{"dataset": "microscope photos of single blood and bone marrow cells", "weight_standardization": false, "gradient_noise": 0.1, "epochs": 32.0, "lr_schedule": "wsd", "final_lr_fraction": 0.1, "weight_decay": 0.03}
Rows from block 3 of a small image classifier, named by matrix and row number. Rows with one number belong to one channel. Each number is 50 + 12 x the weight over its row's rms, rounded and kept within 0 to 99. All counts start at 0.
After each channel's rows are labels from the 100 images, of 14848, where the channel reaches its highest value: "responds to" is what is common among them. Only what is clearly more common there than usual is listed. The data: microscope photos of single blood and bone marrow cells.
# convs0: first 3x3 conv (model.blocks.3.convs.0.weight, 64x64x3x3, each kernel summed), inputs 0-63
# convs1: second 3x3 conv (model.blocks.3.convs.1.weight, 64x64x3x3, transposed, each kernel summed), outputs 0-63

convs0.40:51 32 56 47 40 46 46 49 63 43 45 51 42 55 60 54 36 76 61 50 40 33 58 59 69 50 42 59 40 51 68 49 51 58 62 46 53 43 43 59 40 58 37 35 59 35 56 60 65 25 58 42 43 50 45 51 39 68 63 47 13 60 15 54
convs1.40:45 51 41 52 44 74 68 61 38 52 34 19 54 27 33 44 30 55 48 45 55 56 52 55 51 41 53 43 50 44 30 44 51 45 30 41 30 45 39 50 35 51 45 57 68 34 64 34 58 39 52 55 50 64 44 39 53 39 60 49 50 44 39 13
responds to: cell type: artefact

convs0.55:43 90 43 58 53 42 25 48 73 51 71 36 54 45 32 49 42 64 42 54 26 48 44 54 49 52 59 48 43 56 70 60 50 64 58 44 42 48 49 59 47 46 40 32 48 48 49 55 71 55 48 59 41 33 59 48 60 30 37 29 39 38 66 46
convs1.55:67 62 54 70 83 33 56 65 35 65 68 24 44 45 51 52 45 61 51 51 42 47 58 38 49 55 58 38 41 44 44 37 58 56 55 57 56 53 56 82 49 55 41 37 37 35 33 40 43 46 42 67 52 58 50 54 49 35 28 48 51 26 51 45
responds to: cell type: segmented neutrophil

convs0.46:55 31 46 70 17 57 68 50 43 48 91 49 50 45 32 49 38 44 56 55 44 63 50 54 58 36 53 59 42 53 59 49 23 41 48 55 47 59 59 21 50 32 49 46 38 55 35 49 56 37 35 55 58 37 52 51 63 55 61 45 37 53 58 60
convs1.46:33 50 62 47 54 55 50 55 33 49 35 40 50 61 44 38 55 47 63 53 60 50 63 41 37 26 46 51 46 68 62 54 48 60 56 81 55 84 62 51 74 45 36 54 52 42 51 36 31 72 30 62 53 61 42 50 51 64 42 45 57 57 47 27
responds to: cell type: segmented neutrophil

convs0.54:38 75 49 44 43 54 50 42 83 75 50 59 48 60 41 65 37 70 58 40 47 45 57 50 58 36 34 49 55 35 47 66 49 27 45 45 56 47 45 38 40 52 35 34 38 36 58 59 59 47 51 36 55 48 65 30 60 71 50 54 35 74 56 41
convs1.54:45 50 37 42 55 33 73 56 51 33 36 40 59 62 50 54 57 57 46 48 44 49 38 79 52 61 51 51 50 47 25 56 54 52 37 44 44 59 40 62 69 66 33 74 41 33 28 64 53 56 63 43 39 48 41 41 44 75 41 28 42 37 61 50
responds to: smear: peripheral blood

convs0.60:55 51 56 65 49 17 66 42 57 34 59 45 30 65 44 78 64 58 64 68 68 37 43 57 43 48 76 55 43 45 53 43 37 35 40 41 47 58 42 55 27 41 45 33 63 40 50 57 36 52 33 58 58 51 38 50 50 55 50 30 49 46 56 35
convs1.60:59 40 56 63 65 53 57 60 48 36 53 54 55 53 54 45 64 61 48 58 57 50 64 38 58 39 72 43 26 47 72 81 51 23 58 56 46 48 58 55 56 68 56 52 58 61 68 43 25 42 43 50 65 50 23 66 59 59 45 53 44 40 55 29
responds to: smear: peripheral blood

convs0.5:44 42 58 36 47 35 49 32 58 43 62 46 37 53 50 56 54 40 46 50 68 36 28 51 37 39 43 46 45 43 72 35 66 42 60 27 57 35 64 39 28 63 54 52 76 62 45 30 58 63 36 62 35 68 66 44 47 59 48 41 70 60 57 50
convs1.5:32 41 49 71 61 35 69 44 52 35 61 45 44 54 44 72 51 55 61 27 45 30 44 42 59 61 51 50 46 45 62 30 46 37 52 18 49 44 55 31 44 46 35 52 25 63 42 70 55 44 41 38 43 52 60 52 53 35 72 46 49 35 44 40
responds to: cell type: platelet

convs0.0:61 49 40 52 51 41 38 52 67 44 50 47 57 45 51 52 40 50 46 51 57 63 54 60 66 56 45 77 27 60 44 40 58 59 65 45 42 60 49 45 43 44 38 39 46 23 61 46 70 44 63 48 34 62 50 33 58 37 51 44 04 64 42 65
convs1.0:53 61 50 33 34 54 57 54 51 80 35 35 33 47 46 49 47 50 62 41 41 52 38 59 56 34 53 55 57 59 34 74 36 68 41 61 38 56 49 54 35 48 34 40 34 38 63 40 51 43 39 52 52 21 64 50 44 44 67 76 38 31 56 48
responds to: cell type: segmented neutrophil

convs0.48:54 66 46 47 47 35 47 56 50 56 65 45 49 59 47 48 51 80 39 54 36 47 27 56 45 52 39 69 65 54 47 71 32 66 43 52 44 28 63 62 35 68 38 13 48 56 42 53 57 56 41 64 53 44 46 33 52 45 42 38 38 52 65 37
convs1.48:65 48 60 34 41 30 43 44 48 58 73 32 53 60 42 51 36 44 58 40 42 47 30 53 50 55 72 49 59 51 42 48 60 51 47 57 41 68 46 52 58 57 45 32 29 46 14 54 49 48 30 46 55 45 59 66 50 17 69 61 38 52 43 56
responds to: smear: peripheral blood; cell type: segmented neutrophil

convs0.16:49 52 45 39 49 56 64 50 56 63 37 42 57 38 58 79 64 37 41 58 58 64 39 37 37 45 43 41 50 29 59 66 60 52 30 52 62 51 37 51 53 79 27 70 37 27 43 56 40 40 58 34 52 44 48 42 41 45 57 40 50 21 57 45
convs1.16:62 65 49 39 42 32 47 39 38 46 40 33 57 44 64 57 47 71 48 41 64 60 65 51 38 68 36 45 49 61 41 61 67 64 49 64 72 50 43 75 53 54 43 79 49 56 43 70 64 57 72 65 42 61 52 57 51 41 46 37 43 49 38 30
responds to: smear: peripheral blood

convs0.8:36 38 54 33 35 68 41 45 52 25 47 57 51 57 35 44 44 28 67 36 44 60 62 41 26 42 50 50 61 51 63 74 18 49 30 52 43 59 47 59 55 63 51 45 51 37 30 52 46 43 46 46 56 44 59 21 57 67 46 62 55 49 56 52
convs1.8:50 59 45 39 67 34 24 71 65 40 66 55 73 58 53 53 53 51 37 56 52 32 59 56 47 33 53 37 51 53 59 38 53 54 62 36 67 51 49 47 64 31 40 24 71 45 36 56 57 53 65 57 46 49 74 50 52 58 49 18 50 49 46 53
responds to: cell type: erythroblast

convs0.63:46 58 43 67 21 51 36 48 41 28 52 54 50 62 67 35 45 41 44 57 59 29 55 55 50 50 40 53 46 05 50 54 49 48 57 41 63 55 70 44 45 40 46 52 64 41 58 57 77 43 54 52 48 54 50 50 80 64 52 48 58 35 61 46
convs1.63:50 30 50 67 39 58 57 36 52 52 28 62 37 46 51 49 48 43 53 38 24 58 39 43 68 63 61 52 43 34 61 60 46 33 52 63 35 42 59 34 30 45 55 57 44 63 70 40 42 41 48 35 56 61 17 61 49 32 41 50 56 30 47 35
responds to: cell type: eosinophil; smear: peripheral blood

convs0.47:33 61 60 60 36 58 41 59 48 83 20 49 49 40 52 47 64 44 45 43 37 51 57 60 35 47 58 61 37 30 68 67 39 56 39 56 49 41 46 39 59 52 60 64 43 50 24 42 56 34 46 47 25 51 63 50 59 34 50 55 40 48 54 73
convs1.47:55 58 39 48 55 35 50 49 45 42 41 42 39 48 50 43 57 23 77 65 43 25 45 66 51 66 62 48 49 44 46 58 50 72 55 58 64 47 45 41 62 28 32 59 65 44 35 50 61 55 57 49 42 76 42 53 50 65 34 21 59 43 40 62
responds to: cell type: artefact

convs0.35:52 37 51 49 61 44 67 35 45 79 49 52 39 39 35 58 46 44 59 46 35 54 46 51 51 46 67 69 57 26 64 64 65 45 40 67 33 67 35 50 37 32 56 42 47 51 53 43 44 57 60 28 34 60 59 52 41 34 47 34 58 70 46 73
convs1.35:30 48 65 48 60 48 37 59 42 51 56 39 38 46 35 44 51 46 40 70 54 59 35 51 60 39 54 37 62 63 59 38 48 22 46 29 44 40 55 42 47 40 41 57 30 54 35 45 64 44 63 20 68 50 56 41 65 41 43 43 56 71 66 74
responds to: cell type: band neutrophil

convs0.42:43 36 61 43 32 59 63 49 40 38 46 36 33 44 48 37 81 62 57 51 35 61 54 51 46 54 35 51 31 62 54 37 51 73 38 36 43 65 47 66 25 61 38 17 54 52 60 56 53 60 66 56 65 65 46 53 54 47 59 55 56 61 40 45
convs1.42:39 38 42 58 36 54 56 51 55 58 40 69 52 51 39 54 47 58 52 39 47 46 63 47 26 30 42 58 62 64 49 55 53 21 62 40 60 65 25 58 62 51 41 54 49 46 73 66 22 56 47 37 59 71 35 57 32 70 40 47 48 54 40 58
responds to: cell type: erythroblast

convs0.36:47 69 53 42 63 59 30 56 49 37 41 69 67 42 55 66 58 57 57 45 37 59 41 48 51 31 18 63 54 52 43 34 66 63 55 52 48 64 42 20 41 47 40 53 35 42 55 55 60 39 51 49 66 51 40 47 63 17 64 43 40 53 51 58
convs1.36:41 57 64 76 30 40 36 46 39 46 45 57 61 54 60 63 50 39 36 40 64 49 53 45 68 46 62 31 54 52 59 57 64 57 63 56 51 60 31 48 52 60 67 60 60 29 58 75 38 57 52 44 33 72 50 70 60 64 37 60 41 27 61 54
responds to: cell type: erythroblast

convs0.28:34 48 51 49 36 26 61 44 49 63 52 41 67 71 79 39 55 50 47 54 54 67 50 69 59 60 43 53 41 35 49 59 56 63 42 52 51 43 61 45 33 54 41 52 58 20 36 35 40 44 68 57 62 23 50 52 51 66 45 37 33 42 68 54
convs1.28:43 35 49 51 40 24 55 44 24 69 42 49 62 57 60 56 34 52 47 60 44 42 57 67 60 40 49 37 63 46 82 71 73 43 46 65 41 59 37 48 49 56 50 47 51 54 51 35 36 29 59 33 65 66 25 66 43 51 48 48 44 53 48 48
responds to: smear: peripheral blood; cell type: erythroblast; cell type: platelet

convs0.14:45 37 40 36 34 58 49 50 38 51 74 25 48 23 46 62 38 55 56 44 51 55 67 66 62 35 38 49 42 43 64 61 34 41 57 49 57 56 32 30 63 58 62 62 31 44 52 62 39 46 54 56 43 57 64 43 65 55 51 22 28 58 54 46
convs1.14:38 58 47 50 58 52 37 62 39 48 54 27 59 64 61 48 53 47 36 49 46 71 32 47 51 47 54 72 40 40 50 39 57 54 52 57 34 56 65 55 47 42 53 13 56 54 59 39 46 55 42 42 41 40 71 31 32 49 33 33 35 29 44 29
responds to: cell type: segmented neutrophil

convs0.49:21 45 66 59 38 43 50 36 30 54 32 58 62 30 67 43 48 37 55 42 19 62 48 56 44 39 47 44 38 73 62 54 42 56 30 47 52 64 53 50 76 40 64 62 54 73 45 63 46 48 54 55 45 51 67 46 32 43 61 46 56 49 51 52
convs1.49:58 53 45 67 53 35 39 29 62 42 63 55 62 33 62 48 52 48 63 53 46 57 61 43 40 55 63 48 39 38 68 45 51 50 33 66 46 61 51 49 41 29 45 45 48 45 44 52 36 47 33 47 44 72 49 26 17 65 54 51 48 72 59 79
responds to: smear: peripheral blood; cell type: lymphocyte; cell type: erythroblast

convs0.32:45 38 47 32 39 49 60 45 51 49 45 65 41 66 55 39 47 67 68 47 60 55 42 65 50 22 54 50 71 51 57 61 47 73 51 50 40 33 44 50 55 62 42 46 34 43 62 60 64 28 22 42 62 45 35 46 78 46 49 59 50 35 35 36
convs1.32:39 49 42 36 41 44 56 51 43 42 46 34 44 50 61 32 39 54 36 35 49 46 38 61 43 57 63 52 52 52 67 40 41 36 22 44 45 50 45 70 62 60 30 75 68 51 19 43 59 51 58 39 44 78 40 44 43 53 40 63 50 61 55 28
responds to: smear: peripheral blood; cell type: platelet

convs0.10:51 32 60 59 56 52 58 36 47 49 63 58 42 39 63 26 41 37 55 67 49 43 60 52 57 56 51 77 45 45 36 51 52 55 41 51 32 37 58 54 56 60 71 49 57 53 29 61 65 65 42 25 46 49 53 44 44 15 28 53 56 64 57 68
convs1.10:25 44 55 40 49 54 64 53 50 54 64 53 40 25 44 56 44 46 49 41 30 46 47 39 74 54 56 69 53 41 53 56 51 47 45 30 30 41 55 42 39 42 13 36 56 58 29 44 64 32 53 43 70 57 49 63 51 35 46 72 39 54 49 57
responds to: cell type: lymphocyte

convs0.58:20 60 61 50 40 49 40 38 47 50 59 65 27 48 60 28 60 49 63 49 44 77 76 61 53 71 30 49 50 46 47 69 48 58 48 58 40 53 54 47 33 33 61 29 56 34 57 71 43 46 48 46 40 50 65 40 58 46 47 36 58 55 42 60
convs1.58:34 54 42 67 43 44 51 52 59 61 70 77 64 56 44 43 50 53 42 26 45 64 58 55 54 61 34 64 48 72 56 53 45 36 55 71 40 61 54 42 60 35 62 54 62 57 75 66 59 62 61 56 55 39 42 46 56 53 45 42 85 54 53 67
responds to: cell type: lymphocyte; smear: peripheral blood

convs0.56:54 56 48 34 51 52 46 34 55 50 41 53 64 82 48 59 50 14 56 60 54 49 73 59 17 48 37 38 41 46 59 48 51 55 18 55 36 48 54 41 59 37 50 46 50 33 53 57 49 39 43 25 50 52 56 56 48 57 32 62 52 59 50 62
convs1.56:36 53 28 28 40 39 64 51 71 53 60 69 52 42 43 44 39 40 71 45 62 47 57 64 56 61 36 44 42 48 68 49 65 25 47 37 44 48 26 55 48 40 70 46 51 32 52 39 63 23 48 65 49 48 40 58 69 49 37 54 53 55 49 59
responds to: smear: peripheral blood; cell type: erythroblast

convs0.13:38 54 48 39 18 75 53 59 55 61 45 58 35 45 56 66 35 47 51 41 40 38 73 46 53 47 47 55 59 50 63 44 41 45 65 60 57 51 58 71 55 70 49 58 43 63 64 34 47 46 50 35 56 59 38 48 38 57 41 48 22 56 19 33
convs1.13:48 49 37 56 47 68 43 55 48 42 28 37 38 42 53 53 50 38 37 54 67 53 42 57 66 68 63 57 47 54 16 28 42 57 38 51 55 44 61 58 32 39 40 37 75 58 36 37 58 35 66 46 35 49 54 36 48 53 27 50 31 42 45 36
responds to: cell type: artefact

convs0.25:49 48 64 52 57 56 51 43 15 45 44 59 62 57 54 37 41 31 60 59 55 23 45 32 43 40 39 50 57 37 51 51 60 26 67 47 43 61 60 47 45 44 54 54 46 74 50 50 71 27 55 42 46 38 48 42 66 63 50 52 30 61 24 59
convs1.25:43 52 46 49 52 52 62 55 26 41 28 33 25 53 41 45 64 62 48 63 55 52 45 53 53 43 57 27 51 60 45 40 40 37 47 65 49 68 65 35 36 52 38 54 40 35 51 22 62 60 41 59 59 52 44 55 55 55 24 75 43 74 56 59
responds to: cell type: promyelocyte

convs0.52:59 55 46 48 36 66 40 40 26 40 44 69 48 42 24 35 51 63 35 40 33 51 42 54 66 60 37 27 34 52 56 52 48 50 52 50 47 44 60 46 26 45 49 37 54 42 61 46 69 48 29 76 42 62 67 49 42 47 59 55 53 59 36 25
convs1.52:30 55 58 32 36 64 41 54 48 47 36 45 51 71 39 58 57 39 41 62 47 58 51 41 52 19 31 41 26 70 37 61 47 66 62 59 53 58 69 36 63 43 48 53 61 49 38 46 37 57 47 31 40 76 55 31 43 55 54 43 51 64 46 48
responds to: cell type: segmented neutrophil

convs0.19:35 56 55 47 27 68 62 56 53 62 55 55 63 59 39 69 34 42 42 42 56 47 57 46 41 44 62 38 62 42 53 44 42 37 38 44 65 53 54 64 48 54 55 47 73 37 66 77 47 44 52 23 56 46 49 48 36 56 45 67 42 35 16 31
convs1.19:60 63 36 17 54 27 55 32 39 52 43 33 57 54 56 45 57 54 51 36 61 48 45 46 47 47 30 46 51 55 21 50 63 68 29 30 45 62 48 55 60 33 56 51 54 65 71 50 45 50 67 54 58 38 47 39 41 58 42 35 51 56 52 23
responds to: smear: peripheral blood; cell type: eosinophil

convs0.23:39 38 64 62 74 45 46 54 37 43 37 46 63 26 33 55 51 47 62 37 45 44 45 60 79 50 61 77 49 48 60 52 50 45 46 36 41 50 45 43 61 37 82 29 47 40 53 42 60 57 61 66 55 73 41 45 50 58 50 55 33 42 36 40
convs1.23:53 60 49 52 48 49 54 57 57 53 48 54 73 28 39 59 66 38 74 52 59 62 55 49 55 37 59 49 64 50 20 54 35 58 65 49 50 42 30 52 51 53 78 32 76 58 56 34 60 39 63 57 49 28 38 56 43 54 64 53 50 59 40 72
responds to: cell type: lymphocyte; smear: peripheral blood