{"arch": "resnet", "model": "image classifier", "dataset": "microscope photos of single blood and bone marrow cells", "train_examples": 194171, "image_size": 32, "crop_scale_min": 1, "horizontal_flip": true, "translate": 0.06, "cutout": 0.4, "targets": ["cell type", "smear"], "num_classes": [17, 2], "norm": "groupnorm", "activation": "relu", "weight_standardization": false, "depths": [2, 4, 4], "kernel_size": 3, "stem": "deep", "avg_pool_shortcut": true, "widths": [48, 64, 96], "mixing": "mixup", "loss": "cross_entropy", "head_dropout": 0.1, "init": "trunc_normal_002", "residual_init": "none", "optimizer": "adamw", "lr": 0.0027, "beta1": 0.9, "beta2": 0.999, "eps": 1e-06, "grad_clip": 0.5, "gradient_centralization": true, "gradient_noise": 0.1, "cautious_weight_decay": true, "ema_decay": 0.999, "steps": 16200, "batch_size": 384, "epochs": 32.0, "lr_schedule": "wsd", "decay_fraction": 0.2, "final_lr_fraction": 0.1, "warmup_steps": 810, "weight_decay": 0.03}
Rows from block 6, named by matrix and row number. Rows with one number belong to one channel. Each number is 500 + 25 x the weight over its row's rms, rounded and kept within 0 to 999. All counts start at 0. Numbers have three digits each. After the name is the row's rms in percent of the matrix's.
# convs0: first 3x3 conv, stride 2 (model.blocks.6.convs.0.weight, 96x64x3x3), inputs 40-49, a 3x3 kernel for each
# convs1: second 3x3 conv (model.blocks.6.convs.1.weight, 96x96x3x3, transposed), outputs 36-44, a 3x3 kernel for each
convs0.21 106:500480470454496466481463486475490502498534500540511503480466484506487461541493509488456442449456455474469486521455477505520500492499514530488499525522508520525494485495470468493469450493465503435462495471463514487511496477520506482505533522539453500454477511487466507506
convs1.21 100:496467498471492498500494494483533474509467456488478472544473508525469496549524500474510519491525491514499514502472477525474488515487490468483476525504481482469489514521544528471440500451496473501480522456461485527479479484498510445498478475538
convs0.22 090:500509474513468503488479460500503528532518486517511495491525515477481520473504496487474494486474478477467480493521504496500497509484541493503533551524544518539550519499531503500557507519501493501490515508467530501488535499536516506485469473478487534520474500536491470507
convs1.22 100:534524494500474490496460477504491484499489510498514474502481499546474498494507535557513533536500547515489501535493512507447525538552541520513529493514530511491533493488525498505520526511552500495468470524521472514453503502501505487527516499522
convs0.23 101:537509505503498506528472458501531534521511518517499508472473450470471462499474490504489521489501482490497465494495502517493500493496518466494491492467483500491491508501502506518513501499511521527537532481526528551507473485539486471552532513533550515530542559530506540511
convs1.23 101:469480484497517499531487514487486493501470475438495519512498500470461456476496485521559533536534532508537543470515485475509508538516509468493515422492486472504477509512519484480469496457516515468461471505483543504475518523521554490551509520524
convs0.24 097:478474460494495514487517489494459508479477514496505494472436475445441472479454513503470489476488478468511485517500497533489484515487495474486494473475520503482515503545500476532517493518483537493499467476496466486494491469485482502458531496494476508508500541527512501508
convs1.24 102:508477523548531514508523544497501496490525511529512511507501451441461469442468505536489512545543535512531523509500494475522530462495524517510537530503524502498511446465494460533529465504466545517486490478424463483476469494538504497518549514538
convs0.25 109:480457464457430455448422436496469505486497481489494476471485494463486502490502495518518524511535532529524511534561560540582525539555536497515504535552529542564518491497517512524522515516509482497504508519530502556520479493491482495467488502490488472511473481496451456459
convs1.25 103:524507473503481485524487510497488494487499464491480481493463505493519495530525543506444474518460426506448502487504491511498494525520518466469449470466489513485512534501501534529520541483472496521517509508519510503515502478457497503462497464470
convs0.26 100:496516507497493509466486494526540498528513487506525509502551476525515515512512463480472478501510491489454500461527530499533527513543491500529486521524496476503487525483507528497519539524483518498487513531487495513478551581557535516526556551539519473500489470479480469494
convs1.26 105:517496493505486482530485512501505490482492523478527470504515463513477489508436455476455522466503469457502494567530521538459510535489525553535510524524512532504525474495517461480473488492497434504474471493480478509456517528484505487480498485464
convs0.27 094:458454462480464473491502494529512523502495515508511530512527532498518499488489520491535521509507526489487481523481526525522498491513499484491502507518514505525497520512512516516481474486484480560488518521484513492497504525511490508544443473516525520506537566519529543515
convs1.27 096:531500521482491437512465440476469517504492504511552513463446475467468481492488510518512525487530531497495515517514552483457503506503534510504492483497461480517498524486490542513495511494484473491506484491462502484520472482471497518508516511488
convs0.28 098:510494493501483475490496498494482483501498527528531550510510505529540506520530516499518524500502467508515487514472491556514542536541484528524509531469510516487492478474475471445511476488496474493505505529498515531531471473500490487529502523512491511487473499489492512511
convs1.28 107:506514524496502523503527528465468444481528510507508508478459468485500485508517491544519506499522512515509520523555533552512528528511517517487505511507511534516510494476503492483473500513494508490507491509487514504504523507517493456499490484480
convs0.29 101:506497477510516470501523507546538494513507546492494535460491521436475505462459490505511515508504517523551503477471450496454484500496520487447513482498482491512496520519489539528542524524543507497470482500489538501478466488508506496517437475472485492481508492452504532517
convs1.29 102:483490487518493504491510509509555506558487502469469501457493466502482477558508527496518505520500523537539527473492470517531508476500515490478506516494542511500551499532523495500474465476504503489476547504461574532513494502500462512501459472496
convs0.30 099:481467491486473483500490485522516504511492494509492489470476486461438477476466487481450463488455451484480520500462491503484479510531531500529544485510526514514549520501496503486483496487479468460488476443463518505497469484492472485472450440459511517522513504517484496486
convs1.30 102:519514499532534512510516499496486459510492459485492473497490469530491504525540529500512497525539520507525539522513509496474492500503479474447435473460468460446410496490513504468493498506484516520515522531505479519505477496503489532477494486493
convs0.31 103:466492488485502517487502511459473503468486499480526520491464498471483489478483514494513529486527534486520506498479497501483486514511488483520509444471496452466504490513512517534521492507514432509485437527522494507549541530549523516525575541534451484523463497497479497501
convs1.31 108:520493514490477508482504518520508504510517553509526495447474508403479539469460534485457491448468495445482519483464485435438486470469499476533488493467490480522513471484504484505502469490535440473478442509511475461493477481497445462503513474494
convs0.32 096:484487465468473468515518537515549491554541511506520521532499488496467465436510511512482477508492473502499497510514490510542499523534553448496465506487474512516506498493465481502488521514509481451457480516475467479482480525529540540530488511540528476478531495470525522494
convs1.32 097:485465473516471510521476482508547503484536499538520503474517478482483485514469501496472495485509495510483482506520524496475491473488493512545524527522535513507526473509521462507518498498523509455451451530528467504511514505488521487459538518473
convs0.33 098:501444483480462500480491489495505506496482515489520510498482486491493468452487475521511525537491490501470469502509491491532475479525508479483493477501511506509528447488453448448465453465490490533513478538534504499487544531529507491507522492528498489480469487496440499514
convs1.33 096:468477487427450478461487477530543507519516519521457479463434491485515509515507515472471487488464516490475491527495515532513490523530514472491489480510468475494490540462499515565534510511462488535502510523530496523539510512539494516547520531491
convs0.34 101:499482476502507489484496469494518507488533505485500526522515509472522509454503563532495519491481484523498469529470495526476476511506487452471497473447433469495443475512496491503501513484472494526485512511464520494471502494523511521530506517532479518560436486481494442482
convs1.34 096:511505511494492488476473508493487490521535494559517510516507530466499491461512504547546578506513554508501519491488503520523480528542513513499483492470497502501503480501472534534520551552546500534552514490520466469480518530475469523485557493542
convs0.35 097:498513517510516529529510496487466494509486489497503498529538486515522464464472473492520494481474492461494494509539497514513485504510506514525496509535521502519517550553501557515511475500516477510469503530503473489490510497492514460469465458469494499458500484496494489498
convs1.35 097:496511481521513515498484480495520469495555521518498501484514509559523515517521465496507510509528547533550518474501480477439465490471446526498495472488473481460496539492496471499516524529507512554494542531545544525507496516499494526493498515514
convs0.36 091:518512526520487506495462486439470493507494520541521534522515517512521514510506519475450478486484484501503492504502481501495488482462494545517533485522481471489463532516551488510518530535489527516500561551502523504458469456451451463453489474472526505503521514514436489480
convs1.36 098:494490495476485479498490513490522508454513517466492492488466565479512506494496536469521547504485506509495496490507488484495488495500510511464497504476484512487518452481484450471493501487506500474503483495491464452437482485504496509495485482502
convs0.37 099:498487492490467443507511493495526498523544557526549533514526533535504505511524513500540461522507507490465480479514504484499508489485490467464476481469453489492500471478473476487461492472484514507546537515526483493472465476518477480484513526530506493522511505484489473466
convs1.37 098:511451483498522481526497490504508479464472485557510522484500487454495484523517550513480510501495495508525505511508486490483492530482545520522491481520498468493538512526455509537526500514502464457448478479494514516535506514474502518529460488492
convs0.38 091:495491516491493511498485488537514515544523523522520510457492510441461479417444480531587521542543551533526518496517494503507526515496517465445519469443482462471484497472530486511483499516509506502501501495485554520502441492474483492488478471467521501488513490503496507547
convs1.38 098:478517527482482496479475462499470500476531493464460464516449490484463498520490510492506514502479540506477546506487465494504489489515503461488476505453451477487487499474507459509520455486480497450489477486475485477482526506548492540529502505503
convs0.39 093:491478471451470484436468469533526537531533502496512513493503503511512506520520528508526521514500513503509518471461457482441441495493500544517483517495468484500466515479508481494471503495531535523524546513464558511488555512515508476479503444436526490500466470473487490472
convs1.39 102:535499493504489491510515487515519534500500514488492540535509509502517464483472469520545488493519502532521500529513512492495475536507497465491509514489484480494521535536523507499492528578564509542519527549469524489523521489520463486484487504498
convs0.40 105:491509497486471441497456470463455488449469502491493503490570527501538540515520488581523490552532492528527496520505500490459529508482484503501538483476514482456499483496470458515489504488503497495522478544534510508439501507453498454474532479490487530559475498528508510504
convs1.40 105:517524531500524484526501497463492473476529529549529496478474498482480489477448468492497503471455496467443489494543536498497505520477503503537508537474516517510541478514522485524495584544531456529532472479518495461515521461463503472485512499515
convs0.41 120:467461469471479462482484459480479473480480485482496491542542522541548530521517493503512511500515518500501514524541546538545536518530494471482464471478485486511479569587576588591580553568547507493481473497481486509491495487465476485478487482484527509517505496468476460489
convs1.41 098:516508525507480527504506533558483503493524521524491509539509512510497512520509528518531494492452488511503525512524531518485500502493503512489497534482487490497499487495494508518481471487475521501522532517509501539522497504480487493500475473491
convs0.42 102:486519519518491495520492504493517527481497515527521505484468449498521498484476485549570544548568558536550526454457480450457478473463453531526521532520531482511477499532489514507496497518487515476516502487482494482524509486474491483501492445481558520533497489478502479451
convs1.42 100:506499472524503522511514511499508513491499529483511528461492539480526487525509532472482451511502464494489479495500486484473504489446505491473482493493486495502541513511514512480487476508502461507534561471500508502539468518530480522475482486499
convs0.43 095:448474447477445487480478535528531518512530497525520469483491484474470500497508511508478509507452509485492462472485456465453466483474492448454467466447458489451488499527492546501505493470503502456489494504483504486533479479467492477495493465483477498485515478431462460460
convs1.43 106:525519524521510469460476466515494500509527523493498516519538489507501467510439513571542533469522515510474473518524497520503512526526489469474514523502511550473506507524513495493499536488525523514467542489477486470453494490490480496513506472517
convs0.44 101:461476551506530537511488476503525501515542547517520549538514506543551496498541531516499505518527545518505505535533520520528494506516490440424446441465458433428471505531486488502500495478497524480500498505502487522477473470476483494488488499476541497522524525531502532494
convs1.44 101:468478496479456457506476483493504539449553513482521526528487500487463510497499504500520516509512498490478523500489506506425462527474460539477496512499518472494525496494502467535563509534512539486470517500482483495493480506488471530533529544511
convs0.45 099:531519514529525505536512474478505500493514509513494510475504499477452491498513464457486495476486490479471481470476513495467452512486457481483478457455470502482486463469481480494495470488504489476468457457489501470492551542495515521478509509498500494471517495458509465500
convs1.45 103:498491503497499488488514536564541533551513503562531505527540553515517509483534537452462517455445527478478535538499497521497513539552541497484446504499519497534506523565559544466490557511503496513500512497493479511516486501495456486485466496490
convs0.46 092:496494487487543524514550560482476503496462502518524508497533498503530503507480480550540546550534520505500487530517471532543500509492509464437461490503484492550534500482500481501501506497500521519521485462502525460484516490520497487488510490470479482464525497503485507515
convs1.46 099:505535501526519537479501529524459460480532483523474481500514482492497503452486510495484487516552498536529541471465459475465472475501512527482474562509507523508493540497513520491516500516514492462499515480530480484504538515526518531509528527502
convs0.47 089:535527491538528496508481494526525508531495476503489465533498493523512490548498478488444427522455451499491489508477476491504504469512527500478492522509496516520513471444481498462503476480506519467491496514513517522528487492490507504457494468467483485454540483465476505476
convs1.47 096:523517519514503498497498519495488459485502487501503463514484490502495489512493511482489504521488487500479514532528531533504508560524523509507545504520530518520529527501526514477483502481496505501521541465477511458466499503471490505489524522510
convs0.48 088:516478485517475494481523525523505474497479507510477499480467517472477500523485525467537538501514530512498526502487508499469465500520504530519504519528551543565553553519499564519492540494491505514530530507534565569502501510496514533510496504516459472495497497479462469507
convs1.48 096:559521515527531525523510519476495480485493477514517465562549512544532517538527483544541525529516508546516497482453518487508511504503528530489531491489526543505479496511513512488526556549552552588525577559528517538506497469482491458523512500546
convs0.49 100:514573550478519519477507494489517496531553512526507496473476494466457474498465492514468485463488511505493519467492507482476486465485463493496474499486470496537487523520509532547508528549530496522503482547521555515507471472464468488482482499498488473522438463503480450483
convs1.49 106:541485539534476485494515497495513531501528531490461474518535502544493544550516551554552536502486510547500507474462480499516478503514497457466506472499498492500520440505496459556518467544511455469517526466525494518538490526491497524503485513507
convs0.50 100:552539530536533527512526524551522499521528470496484474530525521530532511522497485507495464474469427484462450480510490521491506508527530507509492512484496523530503499497518474510520491500515501530522529512466477463457525517487527519497469492464482464480450493476490478489
convs1.50 103:485499520521486492514477500483541498486499491469476512517552563496519561531543575488527490474508557516487523534527524542515461529510477506516482519529527542482530493478500495512472522482479472461503460482540499495550515547534529527507489484432
convs0.51 105:503520512534519464488476456496516503531510531515495486483526458496488499526522461504505502506477516467504489513518501519557509548563560516520529503518493478500499490496512466499497499511508458478505522511503518522510456536507465502507486501488519523488552464460497453494
convs1.51 097:540501526511513494513503502477447495486507512515493466504503503478492494526496458499477532504500484526479506515544500521488504510512552456482495462510480488495495495507469517519528467511510506451447508452497517474440494495501501482514496529507
convs0.52 110:482512515480478504480484491487499535486488519505496515491503544491527528487513502493478499508515519503489482516496504505502516496525523482501514490497511491497506509507511513516505503514511517497513517521470517510533469496500489516497446480478494499480523501496537515523
convs1.52 104:511527529499494514484502482491515503498509555477485498516494458516513519521504504502524501522512522501503537487505486521517510537556510502498531485476515492504551518520533503514526486484534483481462477560536513459458533526509471491502445464505
convs0.53 103:502520512521526526507526506495531518539524503492493520477475496497493504485497494530502458546534502529532517524557505518502517493496478498487490459494484458491476504512461498513461484485489503485514489525512479499485553519530548554528534515500481502466488486482485488482
convs1.53 098:464495479502461441510450447523488535504484535493489528485428454510506475484496520520519485509521507534536481521517493493488492463473484528501493505495499517519483487513581523478506491490522500519485521500510541492484497533544534480484530512521
convs0.54 104:511489496527504509481512494515511495469457497483491529504482486440496502462476502525486465495484464522500472500512492517503464534520492504508500516533533513524510477483466498463463515485473537519504514545473560517536519492495516510514512535516495502521465452501459419463
convs1.54 102:510521491507492525517507522484456517464483490506516443503507503487539532425459531537516508538491507483494501536500489459467526445494486468503501511507491498477527475432503469495482495514478493481499513490524498476509481473499476500541494497512